python train.py --model="CTC audio transcriber" --n_mels=80 --vocab_size=32 --activation="silu" --optimizer="soap" --beta2=0.999 --shampoo_beta=0.95 --max_precond_dim=1536 --one_sided=false
Rows from block 6, named by matrix and row number. Rows with one number belong to one channel. Each number is 128 + 32 x the weight over its row's rms, rounded and kept within 0 to 255. All counts start at 0. After the name is the row's rms in percent of the matrix's.
# convs1: first pointwise conv (model.blocks.6.convs.1.weight, 432x432x1), inputs 0-143
# convs3: second pointwise conv (model.blocks.6.convs.3.weight, 432x432x1, transposed), outputs 0-143
convs1.74 097 [160 170  79 136 139 120 121 169 113 104  80 100 101 176  97  80 172  94  86  92 143 120 168 168 177  87 170  85 194 142 113 112 176 145 146 105 104 145 151 153 138 147 155 153 110 157 116 168 128 130 137  57 115 100 150 128  89 140  88 129 122 122 186  83 175 171 127 165 116 110 138  82 198  99 123 124  85 145 112 100 108 128 149 157 144 153 137  99 199 111 133 162 186 121 180 159 110 143 138  85 118 194 152 116 154 155  42 122  94 135  96 143  62 125 164  91  70 149 105 126  95 104 100 161 154 143 156 158 120 164 129  83 129 150  97 146 108 129 202 203  85  89 152 126]
convs3.74 102 [163  85 117  77 127 104 109 102 174 130 106  84 179 118  84 122 106 103 104  94  91 144  93 112 129 121 162 166 105 130 107 159  97 144  99 174 138 139 172 154 109 153 100 126 165 100 118  85 135 136 143 180 146 138 113 152  86  78 150  94  70  30  80 155  65 126 105 131  80 140 105 171 117 131 113 145 136  99 182  99 111  74 100  91  81 173 162  58  98 135 149 194  88 103 117 130 156 149 132 125 104  84 147 145 141 165  85 108 143  66 149 110 148  97 131  64 159 125 110  90 141 165 111 145  91 103 117 160 133  64 136 114 149 155 129 180  97 148 117  61 111 134  85 130]
convs1.75 098 [107 184 119 172 164 153 130 124 114 131 157 122 103 118 164 155 134 117 129 140 154 134 157 107  99 136 125  85 148 109 122 137 123 111 126 126 100 141 111 116 144 150 155  77 106 137 141 183 163 162 141 129 113  84 111 177 132 162 121 146  97 151 137  81 127 139 145 111 113  98 129  83 124  80  54 101 149 124 133 140 147  94 107  51 166 134  64 113 143  95 151 131 159 168 125 122 113  83 108 186 108 100 102  81 125 172 125  59 100  70 170 164  86 103 165 158 128 117 164 145 124 113  91 132 130 136  86 133 129 128 124 124 148 137  32 180 161 185 110 129 113 153  96 143]
convs3.75 103 [112  92 152  72 122 184 117  83  92 138 117 188 124 102 124 161 172 124 159 172 164  99 105 119 164  71 206 103 144 101 162 159  83 110  98 138 141 129 177 141  96 112  77 156 115 141 128 139  92 128 122 126  73 132 160 139 146 127 112 103 124  76 138 118 131 111 112  83 153 158  92 110  90  95 119 193 116  95 170 107  93 143 149 114  89 141  79 149 135 105 141 116 128 162  66 152  81 137 118 158 199 130 171 162 147 125 150 128  67  85 112 159 140 129 155  91 139 136 107 176 106 131 145 108 119 116 168  38 118 144 113 165  92 122  64 100 153 108 152  74 116  76 131 111]
convs1.76 099 [133 103 129 122 124 119 123 129 126 133  34 112 155  99 152 176 145 158 133 115 160  86 109 160 182 139 201 147 106 104 117 125 127  79 112  94 147 142 172 112 150 143  79 115  91 167 129  93 149 151 131 117 134  64 123 189 111 167 101 126 161 162 122 159 122 109 131 118 117 119  81 117 167 133 111 135 161 142  95 150 126 128  63  79 118 137 116 109 153 132  88 142 166  85  93 115  48 206 133 158 156 156 104 118 126 170 151 105 146 163 102 103 154 147 117 201  88 161 143 113 112 125 125 133 169  80  83 119  93 136 128 131 151 131 143 100 147 176 161  65 126 122  85  86]
convs3.76 097 [117 150 130 103 130  79 195 110 128 102 126 148 146 145  63 159 138 124 130 150  93  77 111 134 152 104 171 140 139 144 134  68 136  55 126  92  85 158  99  85  93 132  96 164  71 104 135 123 107 113 129  60 108 126 163  90  86 149 122  97  73  95 184 143 135 105 164 144 168 112 125  77 163 121  95  59  98 102 117 114 147 110 102  72 241 107 137 127 167  44 117  53 210  88 111  94  67 124 104  88 160 113 122 158 127 126 129 159 136 137 134 104 135  97  86 124 124 174  86 156 110 147  95 146 145 127 137  82 103 144 150 102  91  62 130 150 124 117 158 167 127 123 106 140]
convs1.77 097 [152  96 125 132 141 174 124 110 148  99 127 158  61 142 130 131  97  79  84 128  99 155 115  64 128 129 155 175 134  98 137 157 122 146  96 138 140  90 153 177  97 119  78  72 130 134 101 173 135 127 140 133 111 112 118 112 129 110 121 140 124 160 162 167 119 128  95 137 188 171 109 168 132 133 161  98 171 122 162 145 160 122 159 121 128 176 167 165 105 152  84 100 111 128 157  82 136 151 139 139 131 125 118  97 130 120  72 137  42  74  95  90 102 145  80 128 108 102 178 146 112  85 132 150 125 139 163 180 116 101  88 118 107 153 171  89 143 110 125 184 183 114 124 139]
convs3.77 098 [122 147 148 168 122 156 115 103 163 127 117 165 136 131 127 104  81 151 128  97 149 151 135 184  90 159 146 102 119 138 176 162 122 141 134 162 118  72 134 166 161 138 189 106  47 116 121 113 122 124 157 164 127 128 139 183 126  71 113 148 101 128 133 131 119 126 140 139  76 154  74 205 146 125 157 118 122 139 139  90  97 157 115 155 174  74 140 141 116  69 138  93 122 246  69  97 107 136 112  81 140 101  83 182  95 112 201 158 128 145 148 104 148 126 152 131 108 114 164  83 119 125 118 152 100  73 165 123  94 140 200 144 132 163 116 120 126 105 122 103 121 144 108 132]
convs1.78 102 [152 176 114  90 143 186  88  88 180 126 130 188 182 130 116  87  70 152 117 161 103 131 116  99  94 140  94 100 137 195  72  80 135 113 127 202 103 139 115 165  85 201 108 110 169 142 135  76 169 118 102 140 115 164 158 170 118 128  83 101 157 187 107 126 124 124 123 173 137 100 128 152 100 155 105 116 103 131 189 152 135 119 162 131 144 122 114 163 118 151 114 153 149 104 160 153  96 134 171 125  69  86 137  97 112 129 120 193 152 142 132 119 170 111 149 136 170 123  79 167 128  70 151 103  90 156 119 150 159 198 126  97 138 143 193 109 139 107  68  84 137 106 183 109]
convs3.78 106 [ 97 109 148 171 114 111 146  99 114 125 122 126 109 109 169 159 162 139 125 104 127 117 154 130 103 125 128 131 101 167 155 159 123 160 112 107 157 157 156 153 118 138 158  96 164 167 137 139 153 153 174 105 107 183 160 144 110 223 125 103  97  72 166 144 154 145 128 162 107 127 121  90  74  93 128 179 163 178  78 180  61 140 131 112 140 197 149 132 104 146 158 139 126 133 152 132  59 124 155 172 134  56 110 154  62 158  77 164 117 141 116 149 109 131 160 127 109 146 133  61  76  37  84 155  96 185 142 121 113 159  90  97 145 162 142  93 119 108 125 156 105  86 177 129]
convs1.79 102 [113 179  67  84 103 149 154  74  85 107  75 103 119 127 151  73 115  77 102 164  84 202  69 203 124 171 139 131 100 115 145 119 145 128 160 125 171 158 132  78 124 155 138 129 165 141  28 112 133 120 158 101 102 108 137 123 171 193 165  76 135 142 148  82 119 134 123 144 140 182 131 137 144 161 181 180 113  91 127 124 106 130 129 172  93 126 136 115 116  84 122 173 142 109 232 118 139 133 122 164  76  78 108 119 109 165 142  93 120 104 114 132 145 138  66 119 152 193 147  82 114  77  86 142  93 123 130 154 118 143  88 116  86 103 104 105 106 106 139  75 120 134 130 199]
convs3.79 100 [150 160 209 124 154 140  97 157 171 117 138 124 199  81  79 183 145 142 114 128 133  48  96 124 146 162 133 119 109 109 121 120 116 113 136 184 142 111 115 115 106  83 111 179  55 168 197 149  94 151 171 137 153  99  92 137 148 131 191 124  98  96  93  95 105 159  93 147 110 140 147 177  93 138 123 134 143 181 144 153 132 116 130  69 141 144  83 114 105 142 107 156 129 144 116 175 139 164 109 128 153 128 143 118 129 174 104  80 142 148 140 128 196 130 122  79 147 153 127 142 100 138 177 131 115  99  74 155  88 148 122 144  83 153 151 137 130 153 136  78 114 171 125 124]
convs1.80 096 [165 144  97 147 141 135 146 149 155 126 113 111  50 113 167 151 149  38 132 145 170 140 107  89  66 114 120  82 129 155 149 110 151 118 132 178 117 187 151 138 173 110 103 107 127 170 138 160 140 139 100 155 145 204 111 147 147 164 107  71 128 170  93 100 149 125 126 166 131 154 107 155 133 117 118 120 170 168 109 177 148 133 154 127 155  96 169 134 130 173  91  79 115 192 141 161  94 121 101 154 153 114 128 102 124 174 106 162 138 126 158 107 137 183 168 166  92 103 167 117 183 208 196 131 111 155 206 180  73 163 140 121 103  83 152 108 105 152 139 129 120  93  44 104]
convs3.80 099 [151  99 141  97  98 101 119 124 135  94 122  98 137 160 144 121 168 183 167 140 111 129 135 154 137 153 136 150  91  97  94 134 190  61  87 130 127 114 170  96 143 150 168 144  72 124 108 148 164 167  85  78  17 116 165 109 137 163 141  91 155 151 106 112 107 121 112 111 117 110 108 190 162 129 111 108 128 133 194 131 114 119 181 134  99 145  65  67  72  85 159 101 165 138 131 154 123 121 103 148 124 131 175 103 137 105 111 145 111 125  91 100  77 191 205 169  54 128 158 124 170 130 111  88  99  83 105 128 134  78 194 140 110 161  79  84 131  55 117 153 122  78 184 131]
convs1.81 105 [134  86 135 114 167 121 181 151 137 133  74  92 163  96 148 135 154 101 141 129 134 130  85 116 162 250 127  65 160 170 103 128 112 102 105 124 148 110 194 112  93 104 139  56 123 131  98 116 139 168 169 164 124  52 101  94 146  43  98 111 146 103 167 161 107 110 104 119  25  95 158 124 146 114  85 115 148 132  79 121 128 109  96 104  86 180 178  95 187 141 124  90 117 129 159 139 129 145 156 125  94 153 144 112 142 103  58 160 128  99 164 144 179 158 171 133 118 115 145 126 151 145  68 122 113  92 143 184  80 128  85 139  75 153 138 122 157 172 100 138 123 135  66 126]
convs3.81 105 [ 94 145 138 168  43 100 151  95 107 149 136  80  97 194 107 144 111 115 136 124 117 109 190 167 160 182 134  89 102 158 128 115 100 121 168  77  96 190 161 173 137  81 121 116 163  77 149 146 127 171 152 110 153 104 108 150 134 121  94 130 120 126  91  75 163 138 119  96 157 116 140  99 107 101  84 111 103 123  81 111 136 120  99 144 109 139 132 121 162 158 130 118  93 114  97 160  82  88 151 120 153 113  55 108 199 155 147 148 119 128 141 108 147 147 203  68 134 139 113 112 103 128 114 183 155 148 135  95 191 149 132 137  49 118 161  73  83 190 168  87 128 159  93 110]
convs1.82 096 [181 142 124 167 186 157 129 112  48 172 118 211 135  78 125 101 147 176 138 117 133 166 102 139 193 131 141 136 132 139 154 122 198 166 143 109 149 136 130 118 113 141 147 132 143 147 100 149 124 170 175 165 136 129 129  85 123 134 109 179 141 141 106 142 159  98 143 154 134 120  79  65 100 174  90  83 152 128 177 114 155  74 117 106 211 181 122 124 126 132 122 143  87 142 142 106 104 107 106  98 192 127  86 120 178 152  84 143 102 121 129 130 139 113 164 205 176 116 126 128 137 165  97  70 111 163 107 129 102 180 157 208 120  85 133 106  95 168 108 148 109 162 142 157]
convs3.82 101 [ 91 119  94 113  96 118 138 123  98 120 142 168 171 193 135  99 106  98 168 107  59 110 124  89 184  48  95 165 140 139 140 139 181 137 194 119  94 137  85 181  86 163 156 157 119 196 142 130 154  87 174 111 136  91  99 132 145 125 149 135  96 119  98 108 112 116 133 156  82 165 160  95 116 174 113 116  92 132 209 110 166 105 117 189 167 187 132 130  95 126 138 134 121 211 141 144 138 122 137 124 148  98  91 136  71 110 110  40 134 131  93 142 157 127  91 102  97  44 158 118 132  95  60 168  60 131 103  82 106 103 111 150 120 147 133 109 100 144 178 186 115 164 137 170]
convs1.83 104 [143 114  63 130 146 124 179 109 145 125 101 142 113  98 155 152 124 181  97  89 104  88  75 126 180 111 103  96 118 112 139  46 104 105  65 149 100 163 199  96 101 149  98 109 168 139  97  96 147 129 146  76 146 140 128 115 122 139  37 128 157 156 139 112 139 119  99 167 147 121 145 128  96 122 116 120  56 109 127 100 129 130  91 130 120 140 127 156  24 117 121 135  81 125  98 144  74 139 164  84 161 162 116  99  93 145  93 151 127 120 155 107 115 149  79 136 134 118  78  60  80 125 151 116 132 155  78 106 142  88 120 126 139 140 138 115  94 142 144 163 100  97 144 132]
convs3.83 099 [102 100 100 169 159 101 156 102 133 102 115 105  73 192 178 156 107 112 157 137 148  97 110  94 168 121 146 166 153 161  95 130 122 138 101 207  83 175 114 107 164 163 100 130 136 200 138 106 132 111 107 112 113  91 138 150  98 119 128 169 144 132  86  87 130 177 123 121  75 104 170 175 111  97 121  99  62 151 126 105 168 164 130  72 113  69 156  88 172 115 122 125 139 126 157 191 155  94 129  92 123 176 116 159 141 132  96 126  78 115 110 175 149 135 187  65 104 192 158 147 102 149 163 121 119 127  79 108 136 133 166 151  84 143 170 129 142 122 101 170 130 103 149  99]
convs1.84 094 [167 128 140 144 148 188 149 164  35 152 106 147 171 111 141 101  78 147 169 112 146  94 189 124 126 160 129  51 156 132 135 108  81 114  65 146  80  79 114  77  87 141 116 162 129 187  68 166 166 136 117 125 111 113 126 143 125 144 148 116 161 164 145 139  97  74 145  92 126 163 131 138  96 199 146 125 141 154 180  49 118 186 155 144 178 134  83  95 131 180 143 107 132 108 140 119 114 126 106 104 126 153 109  50 121 132  74 165 108 150 144 138 103 140  46 162 131  90  99 132  86 138 128  66 165 111 193 158 161 143 140 104 149 197 162 132 122 104 121 139 202 178 153 135]
convs3.84 098 [ 89 148 108 142 135  68 149  77  96 120 207 135 152 201  37 193 137 127 123 171 154 110   3 152 198 131 133 160 109 155 112 113 176 100  75 140 157 173 134  50 155 202 156 114 132 109 120 138 101 108  96 107 122 115 132 139 142 144 194  91 131  69 135 103 132 183 149 156 130 152 180 152 169 128 143  57 117 177 127 132  72 141 111 121  96 167 187 159 102 144 132 170 169 145  93 101 106  88 114 186 109 132 126 165 136 129 136 125 153 195 118 108 134 146 149  94 157 172 178  88 136 103 145 125 167 158 104 138 111 162 129 149 123  59 218 123  94  91 141 121  92 186 150  94]
convs1.85 099 [118 153 107 113 111 104 138 168 167  96  85  95 135 133 141 174 140 120 125  86 184 111  99 104  95 141  80 135  91 165 106 107  94 158 169 153 133 144  78 134  88 146 156 155 125 113 143 119 197 117 123 196 109 145  71 133  87 172 138 161 131  90  80  96 157 151 109 168 108 133 158 162 127 130 163 148  99 151  94  92 116 113 157 122 168 106 114 179 135 159 139 164  81 110 139 107  87 175 119 183 137 164 222 162 109 117  89  84 125 230 127 158 104  92 129 178 101  77 177 157 102 132  91 152  57 164 163 111 173  94 143 133 158  96 104 166 118 144 140 127  97  53 161  97]
convs3.85 099 [106 164 116 181  90 189 147  99 123  53 137 123 140  86 144 116 137 129  98 193 157 148 186 140 159 238 166 166 133 137 139 156 144  92 138 104 164 182 154  80 127 109 141 175 115  89 151 123 163 102 136 170  93 161 105 160 108 131 123 178 132 113 178 129  93 119 181  90 122 138  73 169 113  89 139 191 173 204 129  87  51 111 165 167 126 189 147 164 144 139 152  89 187  99 134 124 126 140 183 160 111 107 126 200  99 118 167 125  97 100 157 110  95 167 128 155  65 132 119 107  97 123  75 145 145 117 134 116 120 126 156  87 132  90 149 149  72 143 105 118 183 164 139 129]
convs1.86 103 [157 102 121 147 109 140  85 121 132 160 125 159 106 145  92 135 184 131 120 172 170 114 127  96 151 174 115 123 166 155 191 122 175  76 100 155 145 132 137 152 196 111 103 202 108 155 148 176 140 115 146 106  90 121 177 128 171 104 102 106 130 158 140  43 150 147  89 170 155 148 163 164 133 137 149 119 116 134 174 227 121  89 141 124 146 147  76 160  79 155  99 144 135  86 160 136 148 100 157 123 146 194  76 129 123 135 122 111  68 132 104 125  98 115 104 155 136 150 142  86 112 126 149  99 109 116  81 143 132 134  63 107 124 197  79 169 107 103 131 113 119  97 164  68]
convs3.86 102 [114 114 124 154 160 112 121 108 164 121 198 133  66  96 118 165 111 125 137 161 172 128 178  91 143 186 165 141 149 159  80 100 172 144  92  98 106 126 138  69 140  45 134  87 139 188  73 105 157 141  94  93 143 172  61 115 125 134 113 104 216 136  90 115 106 114 132 148 156  92 136 132 148 133 116 150 105 224 106  82 155 153 150 106 145 102 174  97  96 139  52 137 154 144 160 129 130  84 148 166 164 108  82  84 116  93 149 152  84  69 163 112 138  85 142  94 122 160 166 131 144 160 147 144 119 106 158 112 122 156 131 114 147 148 115 140 101 125 140  77  82  90 116  87]
convs1.87 097 [157 136 109 201 127 170 186 104 109 136 102 169 169  89 150 129  74 119 128 118 121 135  84 133 180  98 105 156 148 142  75 110 141 112 146 136 111  65 125 159  88 108 148 133  89 121 157 152 128 107 131 118  77 107 185  42 223 169  70 158 118 128 143 139 101 119 137 123 156 104 169 125 146 126 133  79 126 161  83  81 182 110  49 172  62 150 125  75 147  82 159  74 126 189 129 133  48 127 104 127 109 122 180 110 153  88 106 165 110 126 158 116 129 174 147 118 144 118 116 127 129 141 104 132 120 136 107 200 132 132  87  75 176 114 156 137 118 116 105 135 135 133 144 129]
convs3.87 098 [144 138 170  72  84 119 105 153  79 117 175 135 145 138  64  99 112 108 181 103 132 170 112 151 180 169 146  74 140 158 157 125 154 122 133 104 146 190  90 141  92 165 132  81 121  92 137 116 140 202 169 163 165 137 128 191 142 147 143 148 123 125 112  78 152 152 140 143 189 101 111 126 170 117 173 128 144 112 140 145  89 112 155 180  96 185 149 160 101 117 174 149  78 180 125 154 163 128  70 117 167 161  86 129 103 146 177 137  47 127 165 126 165 147 126 117 158 133 130  96 155 123 131 159 139 136 122 118 201 191  93 137 153 126  90 149 122 112 101 142 119 185 110 121]
convs1.88 100 [150 155 143 135 153 186 130 105 123  96 159 145 115 167  82 160 148  79 110 161 208 144 142 142 121 113 140 138  59 111 128 180 101  47 133 106 125 147 103 109 159 201  98 135  99 123  86 106 135 130 191 135 103  86 189 154 139 112 132 167 143 138 109 167 168 169  96  98 107 140 167  89 138 122  98 146 117 164  96  64 169 141  77 205 104  69 156 156 171 137 140 115  92 125 138 156 136 181 136 131 102 170 149 131 131 112 106 131  99 145 123 118 101 151 136 171  84  73 120 118 154  88 154 117 125 173 181 122  98 107 114 101 117  40 122 156 154 152 143 161 124 169  93 161]
convs3.88 105 [160 140  75 168 145 123 180 126 102 100 130 128 182 141 146 122 109 127  93  86  98 152  93 151  74 159 164 167 135 173 196  95 178 131 153  91 136 160 192  74 130 105 105 112  92 140  97 135 158 122 156  94 104 139 116  75 150 118  89 168 130 172 184 155 118 141 131  81 112 140 122 202 145 122 149 133 182  82 150 163  74 175  73 128 110 132 202  99 107 114  83 133 127 158  78  64 114 183 120 113 113 192 124 140 199  87 118 135 148 146 150 117 110  75 107 171 195  49 103 130 136 122 187 158 159 117 179 141 141 131 143 124 105 128 107  82 106 150 120 154 140 119  67 105]
convs1.89 093 [117  74 145 109 162 177 146 115 169 130  36 120 177  93 122  99 134 115 102 151 158 125  98 151  89 161 127 108 149 156 138  97 133 174 150 116 169 151 164 144 102  90 160  95  96 187  75 153  65 120 113 101 164  65 130 115 118 174 126 126 128 173 122 121 134  79 110  82 122 130 145 150 120 131  78  58 119 131 107 137 167 115 138 126 138 145 115  89 157 125 169 131 128 147 106 175  70 111 175 131 173 134 147 122 124 190 102 217 127 172 153 130 124 153 163 117 109 131 202 113  84 103 163 132 113  93 115 193 150  83 129 118 121 124 115  98 152  25 120 111  59 149  81 122]
convs3.89 093 [177 133  95 150 172 164 124 117 121  79  74 103 199 108  70 162 143 145  95 134 103 143 118 105 134 129  42 125  87 210 183 152  99 148 113  82 115 119 155 139  48  98 106 108 123 144 139 169 126  79  66 107 133 110 160 108  90 156 108 105 168 151 165  91 105  85 116 103  93 149 150 108  75 127 113 110 148 113 122 136  79 142  66 105 101 156 167  88 100 128 109 141 141 174  86 148 127  48  96 107 124 101 135 119 182 150 203 115 170 163  88 151 117 104 106 108 101  91 131 162 113  88 123 158 126 134  84 134 133 129  96 112 116 163 138 107 156 111 216 127 137 148 151 124]
convs1.90 098 [188 158 156 138 118 145  77 141 186 154  70 129  74 209  60 132  86 111 143 112 118 172 147 173 100 186 134 143 192 143  76  95  94  99 145 161 119 159 165 102 139 119 143  88 125 135  93 137 143 107 146 119 106  87  93  84 204 103 155 151 120 145 109 123  94  99 119 129  88 255 145 107  82 131 154 146 193 161 167 199 161 128 141  94 103 114 140 103 150 193 113 141 115 146 170 154 115 144 128  98  65 114  98 139 110 134 159 107 112 118 143 137 153 119 170 121 146 112 164  94 122 164 140 136 108 116 106 106 103 114 130 142 100 117 101 170 140  82 159 166  78 135 197 114]
convs3.90 097 [125 143 164 139 150 118 102  94 146 146 127  65 164  90 107 122 164 155  69 128 144 128 100  98  81  69 137  69 126 193 155  90 176 134  60 121 142 117  81 153 134 108 180  93 117 116 143 158 102  65 133 100 191 103 137 151 172  89 139 161 124 182 135  84 129 103 121 123 152 111 113  93 107 118 150 148 171 165 126 155 121 141 107 110 162  93 157 114  88 105 153 158 152 171 148  59 176  82 138 140 174  86 141  98 156 156 177 152 199  76  58 136 129 134 118  77 136 174  71 142 149 153 151 114 124 144 164 169 127 125 111 129 123  75 146 170 135 105 142  65 180 110 152  73]
convs1.91 100 [115  45  74 161 165 122 117 142 121 154 180 146  84 149  96  96  97 104 105 165  68  85 152 204 138 172 180  72  78 125 141 156 188 136  67 194  74 108 156 122 164 149 148 104 163 142 127 130 143 123 163 117 120 101 107 122 142  70  55 116 137  74 106 127 153 117 110 114  90 104 120 142 105 137 140 122 142 125 172 118 157 131 131 138 181 104 135 154  70 130 160  83 135  85  85 121 128 142  64 164 138 158  97 169 154 154  65 212  93 116 140  88 175 153 130 175 156 177  87  96  89 135  99 170 129 187 118 152  65 124 101 113 160  97 110  96 179 109  76 156 154 162 118 131]
convs3.91 102 [162  97  96 108 156 129 181 164 123 188  90 107  77 200 146 107 127 155 105 126 112 147 145  84 218 153 115 122 129 134 115 116  42 134 130 110  81 110 143 179 136 185  92 124 141 125 113 123 126 132 137 119 102 129 157 151 130 173 186 112 183 152  74 112 127  64 127 157 146 186 148 166 170 133  94 116  96 121 122 159 124  75 115 111 130 122 140 115 186  91 122 126  94 112 157 150 147 104 194 148 127  58 121  93 124 151 184 110 134 147 119  96 158 177  81 111 143 168 158 106 131 126 118 115 134 130 131 122 136 162 156  86  96 107 154  90 137 127 106 115 111 194 146 209]
convs1.92 102 [135 158 170 103 151 123 145 113 166  69 132 134 121 187 104 172  94  69  51 119 105 130 202 147 103 139 164 144  75  73 155 112 198 132 156 143 159 111 117 184 118 144 103  88 181 148 145  93 137 124 119 125 159 127 139 114 150 127  85  85 149  95 142  98 142 130 185 110 172  88  89 120 118 169 163 126 152 195 171 119 132  79 129 103 154 181 130 101 125 162  92 149 147 117 163 115 112 138 141  55 122 120 130 152 151 105 110  79 106 118 117 120 133 110 162  91 184 162 113 153  92 149  55 144 138 152 137 105  89 158 143 142 144 132  92  86 122 147 147 103 100 108 157 150]
convs3.92 106 [ 89 151 127 110 107 116 102  98 139  93 115 155 128 157 165 126 132  88  88 148  71 120 136 144 166  91 114 111 151 136 137 100 114 157 179 126 163 141  98 131 113 102 206 105 140 192 151 112  95  93 205 100 124 111  72 129 148 122  85 141  44 141 139 136 142 121 109 146 146 109 112  81  81 150 141 131 167  91 166 116 148 106 100 122 153 129 203  73  81  72 142 109 133 128  78 148 172 116 208  72  76 119 145 148 168 225 105 134 104 174 139 168 158 119 104 165 161 116 183 145 140 119  98 151 141 121  96 134  58 133 104 117  94 119 112 100 111 185 104 113 119 168 107 134]
convs1.93 100 [ 84 163 171 132 127 108 119 132 139 145 184  93 134 124 149 125 104 178 167 212 111 145 190 122 129 117 147  72 124 101 177 143  99 107 113  96 154  90  93 116 133 121 109 158 148  89 108 107 180 158 146 116 108 124 171 141 107  52 108 110 149 119 119 107  53 169 108 154 117 166 158 116 131 112  74  68 134 126 160 137 112  98 133 185 104 107 117 115  86  84 110  91 131 132 128 139 144 129 129 122 148 144 144 143 120 154 178 186 157 133 123 183  86 113 129 107  74  41 131 114 128  69 149 114  76  59 148  76 123 111 111 162 153 169 129 132 107 124 125 162 128 116 173 140]
convs3.93 100 [129  98 167  87 166 134  86 159 137 166 151 154 126  95 111 112 104 154 114 181  98 142 121  95 156 133  97 115 103 148 119 136 158 147 141 137 169 138  52 144 177 146 163  94 118 152 107 175 189 151 107 101 102 114  83 108 134 144 173 119 117 128 170 112  73 180  75  83 158 142  85  85 107 152 151 162  82  87  50 175 150 208  76 130 108 145  74 118 169 123 130  86  72 142 106 155 132 159 128 118 164 150  73 166 133  32 117 192 167 104 150 128 194  71  47 118 102 109 124 158 161 150 158  93 100  91 154 154 137 110 130 107 128 143 124 136 120 118 152 105 124 158 185 162]
convs1.94 102 [100  96 152 177 134 127 106  90  90 142 153 143  74  55 100 109 110 139 105 114 167 133 116 156 110  98 140 151  99  70 121 111 101 132 113 130 116 143 204 143 111 170 131 117 171 134 104 104 165 154 148 103  72 166 155 137 168 133 127 151 109  93 108 106 129 144  99 104  72 156 114 119 121 162  93  91  96 171 130 136 139 139 118 200 142 164 138 112 185 149 103 158 182 123 136 124 162 144 127 130 108  82 134 120 149 147  96 166 110 107 117  87 181 123 117  89  61 150 135 132 142 116  58 143 115 173  97 121 117 120  98 113 123 178 134  98 160 182 109 114 158 159 109 117]
convs3.94 100 [105 118 112 121 137 149 152 139 165 135  94  89 138 123 142 120 158 110 147 182 162 100  97 109 172 125  84 143 111 140 100 132  80  65 143 105 109 120  78 124  98 137 141 139 101 143 148  98 124  99 125  85 148 140  50 145 140 117 162 158  98 115  80 121 155 177 116 161 204  69  77 111 182 138 135 127  80 161 136 145  95 105  94 124 144 136 136 116 100 145 185 119  61 143 134 133  64 153 131 132  93  87 139 144 195 147 144 173 195 117 154 132  83 135 135 111  76 149 123 131 120  88 123 106 122 166 115  91 145 107 111 101  63  89 127  55 120 136  85 116 130  84  87 158]
convs1.95 096 [139 157 148 110 157 126 117 112 173 155 107 124 119 181 147 120 143 120 128 149 119 150  82 118  64  58 150 163  92 103 192 113 120 138  89 149 117 112  96 166 171 118 133 128 122 122  88 141 103  74 170 157 179 140  96 171  96 151  88 117 105 138 159 131  90 205 139 100 125  93 138 126 108 105 128 131 117 123 154  60  77 131 129 122 168  89  60 144 174 129 117 136 129 139 109 107 164 160 103 102 150  93 137 132  83 129  95 151 149 115 168  91 126 156 159 121 112 115 114 139  84  80 160 109 147  89 132 170  82  72 176 103  96 132 162 180 118 176 109 137  64 179  73  75]
convs3.95 099 [155 105 141 111 139 119 156 185 101 146  55 104 138 145 135 120 117  83 142 181 140 149  67 166 131 135 175 109 107  70  92 143 123 106 100 138 112 114 220  88 120  93 120 130 122 111 115 120 148 133 111 130 112 124 127 125 126  98  97 182 130 153 144 110 131 172  63 149 105 151  92  96 121 179 167 197 112 124 186 121  71 153  44  73  74 143 147 139 112 142  94 174 134 140  81 200  89 138  91 102 127 129 100 158 177 178 124 108 135 142 145  91 164 152 164 143 131 177  94 122 116 118 138  96 122 117  78 133 119 107 160 117 132 102 102 101 149  63  79 129 114  84  75 115]
convs1.96 102 [ 75  98 160 148 168 109 108 152  82 115 103 134  76 195 115 152 116 169 155 187  63 159 141 150 126 133 128 127 103  94 100 112  96  92 115 140 143 107 152 141  82 163 111 155 103 113 130 153 107  78  93  82 126 126 130 100 145  67 124 100 139 100 226 208 128  78 154 151 164 124 147 126  96 114  92 135  89 139  50 171 172 186 207 154  69 125 154 124  98 102 164 105 147 105  88  64  79 104 139 102 115 121 104 129  79 128  90 121 106 156 150  88  81 149 148 112 106 135 152 138  99 173 121 169 111 158  85 103  99 163 138 115 123 134 171 180 128 149 119  98 122 123 112 158]
convs3.96 100 [184 131  93 110 158 122  72 137 177  52 122 102 102 108 134 147  81 173 155 107 171 113 108 138 140 176 159 130  80 153 126 109  79 107 116  55 131 165 144 112 109 164 126 118 115 121 137  78  62 113 160 153  82 130 155 104 109  62  92 114 127 100 105 216 115 128  79 122 143 169  72 101  75 135 107 138  90 116  70 104 140 178 114 153 136 182 118  85 140 116 159 119 182 118 140 126 127 104  91 110  68 163 122  55 110 158 140 129 126 139 135 163 156  94 112 157  95 156 156 160 147 142 130 203 118 101  92 127 115 149  78 160 157 183 126 161 124 142 143 118  80 131 132  85]
convs1.97 104 [189 159 146 115 164 166 136 142 108 174 143 142 154 136 126 109 110 166 103 146 143 154  87 106 139 145 135 118  92  36 123 106 169  89 120 148  88 144 208 138 143  98  89 134 162  77  82 143 155  59 177 123 104 129 132 127 116 174 151  68 102 209 172 155 107 128 158 157  91  79 171 156 183  72 174 153  45 171 142 114 117  94 147 136 132 155 154 136 134 143  84 205 153  90  65 138 182 172 162  65 151 125  97 157  96  96  97  93 139  82 106 101 119 128 104 175 150 109 126 123 101 129 125  89  72 130 129 129 114 148 177 130 117 178  75 111 178 118 129 144  89  67 160 170]
convs3.97 102 [207 137 127 158 135 133 114 154 113 115 124 114  99 149 119 115 137 133 102 127 189 148 122  99  97 126 135 138 135  80 144  81 120 156  58 131 146  72  82  66  99 115 111 131 148 105 142 186 173 123  96 148 190 153 137 115  71 139  97 103 185 109 195 132 178 110 131 104  32 212 125 109  97 122 115 101  95  68 162 122 123 157 150  75  91 202 101  77 141 137 127 153 118 144 100 126  88 111 101  98 184 150 192 124  82 138 159 172  95 124 102 161 171  94 133 138 124 103 122 131 165 156  56 106 104 131  79 148 108 123 160 157 159 102  90 120  78 128 146 116 117 145 129 104]